config.yaml
model: "sound classifier"
dataset: "read English sentences (LibriTTS-R)"
train_examples: 15625
gain_aug_db: 10
noise_aug: 0.002
time_shift_ms: 50
n_mels: 64
hop_length: 640
input: "log_mel"
spec_augment: false
win_length: 400
targets: ["voice"]
num_classes: 2
arch: "caformer"
norm: "layernorm"
norm_position: "pre"
hidden_act: "gelu"
mlp_ratio: 4
head_dim: 64
fused_qkv: true
qk_norm: false
parallel_block: false
inner_norm: false
drop_path: 0.15
patch_size: [4, 4]
conv_stem: false
depths: [5, 5, 5]
widths: [64, 128, 256]
kernel_size: 3
loss: "cross_entropy"
init: "kaiming_normal"
residual_init: "scaled_by_depth"
optimizer: "adamw"
learning_rate: 0.00081
beta1: 0.9
beta2: 0.999
eps: 1e-08
max_grad_norm: 3.0
max_steps: 17100
batch_size: 128
epochs: 140.1
lr_schedule: "linear"
final_lr_fraction: 0
warmup_steps: 850
weight_decay: 0.0
Rows from block 7, named by matrix and row number. Each number is 500 + 50 x the weight over its row's rms, rounded and kept within 0 to 999. All counts start at 0. Numbers have three digits each. After the name is the row's rms in percent of the matrix's.
# pw2: token mixer project (model.blocks.7.mixer.pw2.weight, 128x256), inputs 0-127
pw2.38 098:505413516493413457410372482446536469572437517558506518582520572537507495427577475552465538458524520551497467498458537495485539515479511542533477563477471483557543512564486387504495508542449391599416532508518456551529552517516589453556426442578488389506498521431495506568499516519427484502620438497421558440500514521509517482546461514490540471473563511517519503500575393435456411498476
pw2.39 098:463452521574528520601494598415520545460555505522431520560489502515518423447482480514456604441513458473605420489532471445473531493539516474497531543420562391519473513470446483578522426505477559598528557479435466469461519630520541513441411448474467497485534601486542506529494513465484565507429495559497458441607474470498510444453546586500552546607569469576518483488506484509531526483440
pw2.40 105:459507495518533492620460694436465487485436517484418528470525429501417497465531505411457583551439443442543458463508473511563503466468518465505550475472518435512523532535416540584437555552479492507474466465473485474399485531538551436475554489487383432444566502465395458546501489482472527447479507443473532469536449526532453506447461522482538544404511517556482436491598394541480501479524
pw2.41 084:531475508367480493535532531446467543501519520453521581367503495550453514506581578465507481544444447465513515433495514547529498468502491491536509442563532463500527521450491603559441533584531551393536506517531511479479447396505526538474532549486480455515472408554499472532573423523521531512416611411557456475394467560494480512479495431517443492363475542503458444518527525564517420478545
pw2.42 093:467460443561509530473416571445535527510535507503496525499479528456459458458524561510500528482487464505537446528553509464457450537429582471568485490547534469487477490504446546501483506518387454470481566495543502494560600601511534437403529438576523448534595433580494566501445457390470519493514441388479556509425440488533540465501552576442558534419516498541475481524615431480427560567470
pw2.43 103:482550523517462482538490459499575471545533454476524485471585485419550507531421467485434492489554469437497475506477508469442466490566538452481452452609460586533472541354487453338524532504436573584564552437478475545518501535547495462533408475521486518574468458412546573560522514581507543523533395591464502558514542483548594541515568469550585474552465520495602550499606484501562508487500
pw2.44 105:536511514515492483620468508484568510531533415553439482565537455466566494569477452510502574480542432550488476434492559450473473434603485509495449440447463386551540483441482493473440464590498577530474562483411479549522465574583493489457362359522511533515403604376474457490536517545461530490526465575432442511608548497543563454562591455571484514656572417609578472496501427499549490513547
pw2.45 114:458519539587459529604519617528429491438474473515481524441545460471560497530496485361476601523474448407533474468583419475464555471475485454512533427550540437496492474463507529490532529452496566573576547477465516505405434604551490509450431527526484490467534527521537458479526511470579604500444467524539438469543511494479475491441530507547538478459520536585495485460502434564525487371505
pw2.46 093:468514490532611490495481439489448466543462457528411518569456511495605529509519448489512456493466476600511485474509443550500517535499462616529544531430550522500466488516562362481507443505512403441472505511526480532636502462515427500537458489494541524511551598462541460398565632506505423499571542541520549458607513511524553556480513493542495483634490515497537532493478483476486533511505
pw2.47 100:481492480528551557500552513565506480476587444545484527585482502463502421534399590658491491448513441497512548560569549420518487487360413496503488475552509527513457390512411586477454490457455395500541600505524537497500555517548426524480456473559498576485494542407473438492432458484566599490465505482485488508442590482487541441530551525481475424576419495532421454503495576511419575492395
pw2.48 106:558529560439464493386472476497561518487608478476541512577499461413571505581405403543488490485545532495488563538438516437536467505559470474452468506531487558501495485465542467416703544340576539596533399503520494546483388471451520487553510555443502533532491451567571620528508455551556478491503514510505455513495483523432516505453479496605490513563597495403570521468493488497590621460513
pw2.49 105:458411522612529565436515529481514533542549447424530441504453457485555518532508582465537311507401590456575505465499482524502504522472585532512538574422522569533425533524485398474454534537481519415475433486480448478531601443425533377469543490527444346530555510531474527461533504506447452381406497470506487542577514536530456501428458543461594478481453460488543442498581565490421430483490
pw2.50 095:521526484507526533447489531510460499492445456550379473482453468445535432541487498482500484486470569487538566432543420469490508457446511541510576507460494477477452482568479578543489473426503598501439402560556498491545438415551520528420572507487554416443473530513494442414536506410524450460447572494530526487590489512481502432353478514466406553531515493445483451515421553474419494412495
pw2.51 088:426567615532492489407503453566405506528544496468496559521462479457586523567520465469511464504431501518419624533522484464489527488483449575569503467495515562427428451563533497460501500530471421457522505542581513503486567371464453480600520572546456495536539434502504499454521540485460446413560546502448587509518520470450481555458540430507505464444452531441456497532543579509487504433441
pw2.52 101:526406514545502511432461571429491573431459488575425508512447409517444491507542655527514453496478454491536449478544449447450501537459525532621495547438549446475512469525492565650416458513474548473461550506481516486537517445524524533399507430479532491493524509440480473383479558475471484403499544471637558481562482506555490490436485506384415507483503482530450474520483454469410475503444
pw2.53 105:490459531539503445510419444417470460573499520385596453490533493528523595508488524492496433528500484460414498536448557480457442467567564516503444549503508591514552520516498450490423423465490438540502486455505460483486585521475509485640464532457476410519465430558461553580506534534495417514505466447470503534455474455586534519537457499524529397411496463430534571499539471513591472545544
pw2.54 096:494494497375449453528449535505539512486496444494501486582516547495374496542406538515464651449554527499486595507514576467597475490532466430425548513557508481532577424574504561543572568446553520580500410510455519509495382552507546507587487506483469463435485477614419563558502477496613525513453491424404462501448416553455545469533470492507508545450637508518498509471484453538569520461481
pw2.55 108:553538556350438501449437500534514514553552456506521555503554521451587504511438493513482498413474489514454599550447582492436476512512467495523434436569451506447498459508538484463545519478544427511542441545524575487477411523426535449647525544532490475554430426517506567552517438443515487466523475438338437511377535423408513605521570431581419441393502509493465436454536532528618528448472
pw2.56 104:496421443397520520462582547469468545503546538520464557502466534529381438463523512572553655476543469522499430501528460463543499509515470474484481474463452431495532486621524557610559502554530515483487491595504541481495556539528574474467498554468522473435509476572452465528504477483546582547556560362545475463505417498512427381546463519488473572434597556473454552555425511537448494504377
pw2.57 088:461553559366469537406473470441550509535535459511435566533495393487551431538365476503499510462534540487432582504431614434536446444553484517591469436482521397544480545515533530493465499482495499559471537441438505594541441426483537515492450539423481562556516475444560501471556528493432396417561532464424528601495491567457526540484549468551376518602480448463569537522555452542534511496529
pw2.58 087:481564474424571520373502408518532574623532511544530532528516527488504524593512540576510419534489532450555476554500536548564384562420381563499447468491454535552487505500625639581576509549536537451467518549479523492532529404477495558547497567496522556511446474519487463500491453490611482516513558471461566514451488484502566463561441484485516503505479457455519526495426639433426443483418
pw2.59 109:504514515562530488475525532478409523421486513456473538467467526474518451515546621407556422554472503437527498468516344496541457515479579559633444494471573534449414610471449573592408473563492541343535459481535494491539543481489428517316584557449535540569553482527534479439535523465466535531477533472613496504554525525549419464429494535480480535466446520567417476504482499519459526536536
pw2.60 102:470468435583541476548491436467500478489500526440540476433477590584402504418550482532539528558564526558498478504412563557508416470576546459541371567462498514463477634494452512479402475489518512431456501471501552514511576508513484519372461489445575530522479483528516514474436575485486492634438526489531509486548445545560457513543482493539495543608433469511490505481480547519523564642553
pw2.61 102:503512490349526545492445571479496476559481480513466576644513492468562483498486458546473563436526503509533561452477461471525525497488487499444542499450448461523543453532594427521594542488473396595466560458477542492557369550533522492570411524590495536551511552469482540523475549501432491452618541529349507519506532479397540506472569502561499510555628554527552530521563342499577494444515
pw2.62 100:423517464582560501579502453521444488605420447474500502492493544558540497478515547510542484532478496526512498520496553497458502421447435504472514468477480602509554527507458500462416484490429414434476583483417519494507610551517414436523431454546513480421462635426467439499501560533424563525559530562425500484459539488563489505492520468520566400491388517545491456490545414496548419442561
pw2.63 102:495576488456513514550474530532528518513492494468477527508471481442660492480509498375554400473462518521513577501521471510501520441436503552637533509474499457481452580478534479498468488596412454346498555497506577501532474522511382523445541522554572502567524524493576508414498481468479493471526533584464523526499497490441503583423583472543493475506457495582497464499574519477460534465586
pw2.64 105:483506480509592553434523548499542495486518560538453489527437451476459482556494512513489540582490510417544458464607388512539474555402435520527572478443586465462419534581491540600560530443558518542529424453526486521523414487536509546458478532419427568447573603588525559446497514493523557446507528462534522563614453520467519383452473548543517527626563470473517500441506588526414556402409
pw2.65 100:518377457439535505543491515440567484454484515506474502561507540528362512468455524663495591501530520446504436510507527492533508478523515443336521521486558472530547411513402470514532504439541458607502499543514444494442507514514627458529409469513443479391511521503438512526448506555548503481451479454533421460504482478543519448550432544449601498508576567440526490567440442516508467505427
pw2.66 102:507526543421457442587587437604490479511562519477550561462583556515512513522534488517476641448516449530428489586498530468464577458468493475489476404575513596515527429429514512376541525459477519504562527577527552454478453595489443509609485519599555485537455431507462477591534445518581515534482468505431482537405577430496507509582534441491551426404469530527472471480480515543537503503498
pw2.67 100:578482556516420582600478483548592508455562443550494471522594485433455457549432514523436435522529438462518480491506483463539452612473552516534435465539483471508509535481477506430472483535415559445543489387443456484531440535474460446377500467570487518444507392500479620541483495507420507527597433437389487501533492520601542552508520457517543557465395424524554459528633446504485493580460
pw2.68 092:505604570479458491563516539550520506542512367470478560404603432444592468538442471364459508511466441456503573471495499482425576550521503498550526398500439496498510493410515426453527547532503542553522529450481531550488401612545474525587537497565459510496522496412492502539504452510444600478526409522367484478507574433473471539438574470544506446437518547583508474515617532496555496435585
pw2.69 093:523456497608538473531481514458522506438533572539546492451470445480441517458475550459477409553513431419511397487477489511526488531477611519474441523492555535493415559416474498481481524481550595537528419473537459497535612428452479577298491496465440443610536469600457503487463513496476490521378461474632472510457455503627503495525397536435517522527510529451516545485500482492495492559526
pw2.70 105:516502442511484513448453549441459522480422559513454553473437526499548443508491584410565442520487527444521461428528419569544483480504429491521538560502502438500515532527531551594533487425543659541499452505504469533545404426516530542443582479456491504544455595493470535444515437484532589541465504536595485491570506483488472340491445514514398528468550518445483492491436575502570550481549
pw2.71 104:502425388505533574489447529415554480536455468560458425509467533568481517423494534497503480528497596456500469541539505511603496494441503501396575617393468484497591498576530540592447509514453463457428501474422547470540477437498577500443385448537479501377497536485398486523478508514446414465549555519473486436560463465503437547528483498462473498618506459478531471540465406578489406504499
pw2.72 101:482492504552493461488524503476443465473485531462547514487495502588392538547481676530513478551476436486495499479543524505538426488386506524523483474510585533530473431559399631554394433420457509498508470493458404488483538460498502520509537480450443440532515479500441413474471517479515543440472473329538492551462480488599558393559480599490507477421482445505410488509441569509492484544471
pw2.73 106:476475463437528487480467451391556459579477513504485457559506553465461512496513369564467558499558537596484453515425592532510479481591441491404520546471453477533577594473565465464553448434543433621460509504496458539475507541534544456619398536406482627477470596491551512545451498506450426612557457575522487532536428502467526484564489491523499547626604499444654634514408467477550511484552
pw2.74 092:453559475531636481462620434572496443445486473522456411443441555557491514416482480526597430469471505524479460541461511545464570479537510548393522549437526493489413492510512528502507462450536553386457487603557503531497635408499506532534481514501550535474454517455489388434525465493555451420449558494637516485564484461511482500536476543414454498556437564440464501520390575440468491478410
pw2.75 102:485421427480500546465479545490572478441502511574491459576484482468446512406541427627505575467525599577492468519525466514528487438523528466458496550474488444473569505577489548547511503547513476534460517528434519516482532482527536420474468461460510571390493617515538503463444464483444450517534529490493502461527424565449502444467475540456403527616551479481520494529493507518432477516417
pw2.76 110:513445469542505467544440487501532484513461510487491421522507509546526551388566348539505618511534501589501430457446504545464528453615521465497501512452384446480541532533613366415484474461490464554483514491521518533467503587553527440621429465470492544427489540433478489572459556498403441577590445641505567473514494555503488511574472445414612488517495503485587565467546403507521493531461
pw2.77 114:486533496442525449581556571535460483516501567514473522556504457452489517482462363521426699558507466523417527450465540593504520449571460454503467510498489451485581502507519438495545535480585457637496512456491479549409415538552509386614472506436425532527544537428420401524475527545507451491512541532437488537550550455415478520609492491523486477514589540499538492501513431528599475460459
pw2.78 103:440421483410477551516473604389540551501497456517412493518487509536483450413481443529554686465538542544539495474451508512470471443540502476535528507478530307482562542510522481611533526521535560532483524554445512478494411646524557444430407482500482547458464537481442447492447442433499524551507553513462462468599440490450482455499526481522438557494599531541460497520471442513495538438481
pw2.79 093:540537553549434484475590573550468534573564523477559490448572453391546547589521520348456428552443478455458468507593439600541524540415471557518457447547485616550483497491435514456443547578450541493528493418476488485529490431459508462595560550578442437606560472503453520470507493540539559465490450512474500546561539446530481520483470483543556464428403458498472412510572586508463365515600
pw2.80 089:509489551423488423670539546502529462504510512480557523435528483546475534547528528324502493501578462454532449510526497462440524520532499489459490441514440462518527505462580576515465518524515539567501537505506529516424455548477545483460448490532482458439449484509428494494542520491480477498491487508514458472512509439500487566560495481464494480476442484515472555501495408597541475415469
pw2.81 104:486436457478519525467481565435459485449476518506441468594500535487482486448577504504473515484498540541577443387461434531488588663465566532502539520406527452531524561563464412533573524475572531479483392506575506465551426570479510509446537503521508538551548507593487541501505572472502497525455537488540442411571417493536431490441443545505522642586607494528484488528492517483450545514453
pw2.82 093:534500473478475471457459490550557402527519487510477528594468496444621458559421384506447489521538530483467479464488440506482503525523459535441532521526481505512511555475483438405578551433560413570495551448438529635574378476579492486513393516524468507487558581509537572523483567526522478556568458649444563558580563519471545588462485440611535521613533463508560503478515438504532541463536
pw2.83 090:519674510445473531473434462507489494494371479542493556555523461522505485585420522509459548513474471455456609467556564500518512449474426522474474416590524492540515414562434502531462490505475418536482518459485469528517418491493449548666621500482434460465497541427497445489549542519510574472604536482374542478442532578519594540407543446568460496405503468516428448515579425445579456508477
pw2.84 096:422554519569634485456626436592459490495541541454522458468458501489515524457553478495570446441498529539484534534512503484453532509479498557484448548472523537510409486477537578432454500509517493421474557568563519478535543422484426542534480548544562609551495543541575422408524495486539446485433537559602516518476520454428485546527478539462490448633343486487473515484482647448466511501512
pw2.85 108:528549576463425531600509542575501521458465474547474519488533500454508488440576535428480490482435464561518490579598458473425559544487493473567454473550430454506534496478531521575482500570430561361547584511513511460459498619499464476563533473629554444445486448408521408526512484462460543532522478478385469457436524478455463522513546489442488429376425552549380407529548438524437407457499