config.toml
arch = "caformer"
model = "sound classifier"
dataset = "read English sentences (LibriTTS-R)"
train_examples = 15625
gain_aug_db = 10
noise_aug = 0.002
time_shift_ms = 50
n_mels = 64
hop_length = 640
input = "log_mel"
spec_augment = false
win_length = 400
targets = ["voice"]
num_classes = 2
norm = "layernorm"
norm_position = "pre"
hidden_act = "gelu"
mlp_ratio = 4
head_dim = 64
fused_qkv = true
qk_norm = false
parallel_block = false
inner_norm = false
drop_path = 0.15
patch_size = [4, 4]
conv_stem = false
depths = [5, 5, 5]
widths = [64, 128, 256]
kernel_size = 3
loss = "cross_entropy"
init = "kaiming_normal"
residual_init = "scaled_by_depth"
optimizer = "adamw"
learning_rate = 0.00081
beta1 = 0.9
beta2 = 0.999
eps = 1e-08
max_grad_norm = 3.0
max_steps = 17100
batch_size = 128
epochs = 140.1
lr_schedule = "linear"
final_lr_fraction = 0
warmup_steps = 850
weight_decay = 0.0
Rows from block 11, named by matrix and row number. Each number is 50 + 15 x the weight over its row's rms, rounded and kept within 0 to 99. All counts start at 0. After the name is the row's rms in percent of the matrix's.
# fc2: MLP down (model.blocks.11.mlp.fc2.weight, 256x1024), inputs 427-487
fc2.188 084:54 35 42 54 27 53 47 46 30 50 54 37 60 57 51 60 90 47 56 57 64 18 61 45 57 60 44 55 48 71 57 47 73 29 58 46 68 52 36 51 53 54 47 98 40 59 50 56 68 35 41 69 48 44 31 67 35 24 15 43 42
fc2.189 107:45 57 57 48 45 52 27 54 36 50 40 63 60 61 39 67 79 60 56 70 64 37 59 78 95 06 36 63 54 64 29 44 51 48 50 16 80 41 42 41 70 29 67 23 69 73 46 50 34 36 37 53 42 49 61 47 89 46 40 55 42
fc2.190 131:49 52 47 54 07 51 27 46 71 57 42 58 58 49 44 63 93 49 52 62 79 02 40 48 53 71 48 56 54 34 47 50 55 60 57 50 69 41 63 45 37 35 40 46 61 42 66 47 65 52 48 56 11 50 66 16 54 38 86 68 60
fc2.191 104:61 68 38 55 74 35 54 30 55 61 52 65 34 49 60 21 15 60 61 46 62 86 67 46 17 64 66 41 50 47 66 67 40 61 60 51 56 57 57 68 60 45 62 67 49 71 50 55 74 60 52 46 63 68 76 37 33 62 56 28 67
fc2.192 088:49 80 52 40 43 55 66 14 82 47 53 16 44 29 40 68 37 60 43 54 84 50 33 46 41 46 48 48 41 52 55 71 33 68 74 49 67 37 54 47 84 45 56 66 56 39 64 57 23 53 63 17 65 99 40 23 74 52 65 55 63
fc2.193 085:67 76 66 53 60 60 53 36 57 42 58 56 46 31 53 40 65 73 34 43 99 45 76 54 66 52 48 56 48 56 41 71 52 14 72 69 36 59 36 30 53 51 54 72 46 52 64 44 52 43 53 71 63 38 57 09 59 48 43 29 48
fc2.194 084:49 37 52 58 43 20 71 59 76 32 46 31 45 45 48 69 52 66 54 31 57 42 68 70 44 28 59 54 57 36 54 48 36 36 57 91 57 53 31 43 62 51 63 45 63 19 53 68 50 41 45 46 51 55 41 69 66 70 69 61 34
fc2.195 131:50 07 61 56 21 75 50 89 73 35 56 48 66 46 58 47 38 51 35 69 21 73 42 43 73 33 57 55 47 37 26 41 96 29 53 74 40 58 34 34 63 73 73 38 44 63 68 42 42 45 53 42 32 63 55 48 38 55 72 62 32
fc2.196 102:73 38 40 53 16 44 23 45 80 56 55 55 62 28 40 67 54 69 51 63 32 27 34 68 59 35 40 59 50 36 54 44 60 67 65 66 71 47 45 52 36 44 52 46 72 51 66 40 54 49 29 30 12 56 47 21 81 48 99 58 49
fc2.197 093:40 78 39 63 72 52 77 48 65 73 59 56 35 43 54 24 49 14 53 63 22 48 47 25 23 57 54 35 45 00 37 52 47 73 62 49 31 51 80 91 63 52 49 48 48 57 63 41 66 63 59 58 54 59 49 35 34 66 74 39 73
fc2.198 104:51 52 46 54 23 38 33 49 65 57 37 65 49 37 55 45 54 51 45 45 38 22 40 31 58 27 45 54 55 00 37 51 41 50 63 34 65 54 56 56 38 48 45 20 54 51 55 43 31 49 44 40 21 60 67 00 64 38 65 58 58
fc2.199 093:49 44 42 53 34 49 46 42 25 40 57 66 55 65 49 87 55 62 48 32 40 39 53 47 63 41 30 66 42 51 67 44 31 89 48 34 99 51 39 68 49 47 58 44 56 65 37 39 75 51 42 74 51 73 54 12 60 28 30 21 46
fc2.200 083:30 20 79 45 72 44 48 57 51 44 61 41 51 34 59 79 44 27 44 49 13 85 41 57 41 54 47 61 48 47 38 51 31 13 54 41 55 44 60 52 60 55 24 23 34 55 55 49 26 52 54 44 61 84 48 83 59 66 26 73 33
fc2.201 092:57 57 96 32 40 51 48 33 26 38 59 16 67 42 73 55 99 28 57 36 31 63 37 33 65 15 46 61 48 50 50 49 47 73 40 79 61 68 36 61 73 74 52 58 39 50 23 57 48 44 53 61 54 48 36 76 71 47 31 44 36
fc2.202 104:40 45 73 42 63 50 40 53 15 34 54 32 37 57 57 47 26 34 46 44 34 83 34 62 29 56 40 48 49 70 45 56 42 22 40 16 30 54 49 45 21 57 51 48 45 45 38 51 16 63 45 17 78 52 36 94 52 75 15 38 39
fc2.203 107:53 21 47 54 29 49 49 74 44 41 57 56 58 53 54 82 56 55 44 53 57 79 68 75 72 54 61 42 51 84 39 44 38 37 35 84 19 62 30 40 76 53 66 42 57 53 44 67 35 57 41 50 52 53 52 78 68 64 53 49 42
fc2.204 096:65 56 65 52 78 64 64 55 22 48 57 59 28 89 62 24 51 37 49 31 62 90 58 62 41 89 64 64 55 54 56 54 50 43 50 43 47 58 60 51 57 43 65 70 52 52 29 60 34 58 56 49 75 34 44 80 36 67 24 34 52
fc2.205 098:63 57 93 64 46 62 46 49 50 60 67 63 55 55 47 33 55 55 44 70 71 52 69 81 62 40 59 51 60 77 54 74 70 14 78 65 34 49 50 33 46 54 65 74 54 40 65 68 48 59 60 76 63 53 55 16 71 58 43 42 61
fc2.206 103:31 47 65 48 90 43 51 49 25 61 59 47 54 57 40 69 68 18 67 53 20 45 57 67 35 52 67 40 59 48 40 53 58 16 49 60 45 57 62 57 70 69 46 61 46 73 64 54 36 47 55 70 59 16 45 66 83 56 25 53 69
fc2.207 079:57 60 54 44 22 76 38 60 18 46 65 27 44 46 57 55 35 55 59 47 28 65 63 58 53 61 55 65 41 99 61 37 67 32 39 39 38 63 50 46 54 48 48 45 24 63 44 38 44 64 54 50 54 49 38 64 64 51 38 49 27
fc2.208 105:64 56 38 40 03 41 16 50 76 48 33 56 56 50 39 79 65 62 45 55 62 09 43 66 70 82 42 35 53 62 44 38 60 57 67 51 71 48 57 33 48 43 46 66 61 52 54 35 43 47 31 33 28 63 54 25 61 34 79 66 67
fc2.209 089:80 57 63 52 54 56 40 48 35 39 61 23 53 65 50 73 38 55 51 37 79 73 38 81 59 65 44 54 52 83 38 46 53 09 66 38 42 53 40 20 37 43 55 66 59 66 54 48 29 41 54 55 67 55 20 55 76 56 27 28 34
fc2.210 099:48 43 53 44 76 55 74 58 50 43 59 20 42 64 59 40 30 45 60 42 64 73 57 64 41 40 51 55 56 50 49 54 33 70 39 70 52 62 30 40 22 69 46 46 45 43 27 63 45 56 50 44 82 26 35 79 22 47 31 33 36
fc2.211 104:43 69 60 52 28 52 57 36 39 54 50 56 44 46 48 21 36 63 50 64 25 55 57 20 47 55 67 40 51 41 54 27 50 87 49 43 18 47 51 75 49 49 64 25 42 28 49 53 54 59 67 26 44 51 56 34 59 45 64 89 49
fc2.212 094:64 35 77 44 40 37 26 30 31 34 57 39 49 50 57 62 54 66 53 51 60 42 32 54 53 09 45 49 62 55 35 50 38 47 63 61 28 54 51 36 69 45 48 00 49 32 47 48 25 52 58 19 24 49 46 31 66 77 38 88 33
fc2.213 116:43 47 57 42 52 33 36 35 50 62 45 68 46 82 44 37 56 47 49 47 82 00 50 43 50 50 46 67 50 50 63 51 40 56 59 28 65 51 46 49 54 38 17 65 50 36 47 52 29 48 51 49 48 18 30 55 33 40 50 45 50
fc2.214 098:50 23 74 61 33 52 33 41 57 34 36 35 35 31 41 44 41 63 52 52 97 77 24 52 63 00 50 44 54 29 64 54 39 64 47 39 56 48 43 30 69 64 63 23 30 58 24 48 34 45 53 25 33 64 39 39 40 22 27 34 34
fc2.215 094:37 55 22 62 49 43 64 60 50 46 38 44 72 62 55 67 61 78 48 45 71 44 65 46 43 98 37 40 48 36 41 49 71 48 49 47 39 43 60 56 49 55 57 62 53 53 50 55 59 40 47 49 44 49 43 37 50 48 78 45 53
fc2.216 106:57 68 30 52 33 61 31 35 63 60 49 60 37 44 40 61 53 56 43 56 67 37 42 50 41 44 51 57 42 48 47 51 57 65 68 30 92 36 49 46 60 38 61 45 69 55 61 31 66 49 53 57 33 93 59 14 66 46 79 50 72
fc2.217 087:46 47 76 42 34 52 49 55 50 34 62 16 65 39 52 65 99 65 47 58 09 31 25 50 70 25 33 22 53 45 39 63 31 33 78 55 07 41 40 37 62 77 34 59 46 60 64 56 26 64 56 54 46 50 39 38 82 46 41 47 26
fc2.218 094:73 53 27 40 34 56 64 57 88 64 55 53 65 74 45 77 75 71 44 63 06 18 43 64 60 86 42 48 55 59 33 48 72 64 58 55 27 51 64 67 37 52 37 96 54 48 59 72 69 51 59 33 28 55 50 40 74 50 68 57 51
fc2.219 091:21 74 42 50 87 76 58 36 71 76 43 52 46 33 43 38 24 28 40 27 81 74 54 53 26 82 65 64 48 57 60 73 57 86 48 39 39 64 62 59 85 60 58 64 42 47 64 42 52 46 72 50 72 69 44 60 28 41 50 47 67
fc2.220 085:58 24 60 59 79 47 67 57 56 35 56 30 47 41 56 35 42 43 56 52 72 79 53 63 35 50 63 46 61 49 56 55 48 17 40 84 26 57 29 38 40 52 54 48 41 38 64 55 51 57 55 49 74 39 28 68 20 59 55 18 37
fc2.221 113:49 62 59 57 86 54 67 52 41 38 64 53 37 49 55 35 36 53 45 43 64 99 66 56 61 39 55 63 47 58 56 48 40 64 51 60 62 51 40 38 72 51 66 44 51 56 47 58 56 48 51 45 83 81 52 82 37 55 17 50 43
fc2.222 101:66 48 19 39 06 42 16 49 35 58 35 32 38 67 38 73 38 47 45 58 34 14 34 48 44 80 38 35 48 38 48 33 57 58 34 22 61 57 62 56 30 47 45 74 44 54 48 47 64 51 43 48 25 32 56 28 55 23 30 60 54
fc2.223 101:46 55 91 52 74 46 58 54 41 57 52 49 25 43 53 40 53 46 50 40 85 99 34 27 30 59 37 58 57 47 48 53 59 60 64 57 55 35 36 48 29 65 67 59 55 78 52 42 40 44 38 63 71 93 54 48 78 60 35 19 49
fc2.224 102:39 56 75 65 81 57 83 42 57 36 63 48 46 44 49 31 48 59 51 50 63 99 56 38 64 28 66 53 51 33 36 59 35 48 45 88 15 55 37 45 53 63 87 40 51 49 41 63 43 66 57 75 65 58 58 48 43 78 62 61 46
fc2.225 109:60 49 28 51 38 42 32 45 54 61 30 64 27 83 31 32 35 52 49 49 76 32 34 73 52 76 48 40 55 78 66 41 53 56 53 31 90 56 79 55 39 25 53 70 62 37 36 53 69 35 35 32 41 31 45 71 32 36 48 31 59
fc2.226 097:52 58 55 46 60 67 51 43 06 56 59 39 48 54 58 38 28 43 46 39 02 84 40 60 48 67 52 64 56 99 53 59 55 53 43 37 74 64 50 36 47 59 50 35 49 72 48 51 74 51 46 50 77 73 45 88 57 48 31 82 41
fc2.227 110:44 49 51 57 71 60 55 47 08 48 50 58 40 47 53 28 08 46 58 46 00 87 54 56 45 80 59 51 47 71 50 50 44 75 31 26 43 49 59 58 65 60 66 47 57 66 40 57 53 51 54 53 74 43 48 80 50 48 13 61 60
fc2.228 102:39 37 43 30 78 36 56 49 87 67 40 57 64 28 69 79 49 50 39 26 42 59 49 12 22 94 24 20 39 44 30 49 68 34 62 48 24 46 58 52 17 47 45 46 50 49 68 29 43 40 42 47 58 54 40 91 44 52 73 49 64
fc2.229 095:43 38 01 41 54 31 44 58 37 56 41 49 40 50 39 59 15 56 55 51 45 17 71 62 37 57 46 42 42 50 60 41 43 47 49 02 57 48 37 58 43 49 38 64 52 80 44 42 78 56 42 58 43 30 61 96 17 19 34 41 67
fc2.230 104:29 32 40 37 81 47 66 66 57 57 63 53 49 74 43 51 41 38 56 63 68 39 85 75 09 94 82 57 51 65 51 50 53 46 49 58 46 58 41 57 53 42 43 50 44 33 48 58 60 52 54 70 49 15 55 80 35 62 52 48 46
fc2.231 097:49 65 30 50 24 65 16 54 31 55 46 49 54 62 45 65 75 56 53 50 00 24 40 49 64 85 37 59 41 53 52 50 51 44 52 12 47 42 66 67 62 47 39 71 65 68 55 53 61 42 56 39 36 27 44 50 55 45 39 41 77
fc2.232 107:61 29 20 54 20 72 41 52 44 37 33 57 54 67 47 42 44 68 37 62 45 72 33 64 70 27 44 51 50 82 19 36 80 59 59 66 78 67 44 41 45 28 73 47 65 46 42 51 56 58 45 32 43 66 26 39 87 29 61 60 44
fc2.233 075:50 54 45 40 18 34 58 38 60 38 50 55 47 52 48 17 16 77 41 37 30 63 32 58 55 37 40 45 42 48 52 49 29 94 48 53 47 44 67 66 61 51 37 49 56 34 31 65 46 42 39 26 45 67 38 46 66 40 59 75 46
fc2.234 099:81 57 53 47 63 51 42 48 27 51 45 75 50 56 62 25 62 47 56 46 61 64 35 87 44 12 40 53 60 73 52 60 51 54 62 63 45 61 50 55 43 35 68 56 63 22 58 59 57 55 44 50 50 20 56 60 74 66 46 25 56
fc2.235 104:53 55 53 54 68 52 59 54 36 44 44 50 23 71 45 21 14 60 51 34 86 78 52 55 49 36 66 56 66 61 71 56 46 46 29 58 88 59 39 24 69 45 52 45 53 46 22 62 46 43 59 55 75 45 43 90 13 54 32 34 41
fc2.236 082:57 42 90 58 50 61 53 58 91 27 60 55 69 58 58 66 99 53 54 53 48 59 48 66 77 16 59 57 47 66 48 59 51 35 81 65 37 55 27 31 20 66 35 31 48 28 70 50 15 58 46 65 53 42 26 46 62 48 86 67 32
fc2.237 083:53 68 29 52 44 70 73 54 49 58 41 48 63 47 65 27 52 51 48 57 18 50 66 38 65 39 31 52 52 64 52 58 72 71 70 61 68 44 58 74 43 55 56 58 68 77 66 36 99 47 45 51 75 68 44 36 41 30 41 29 71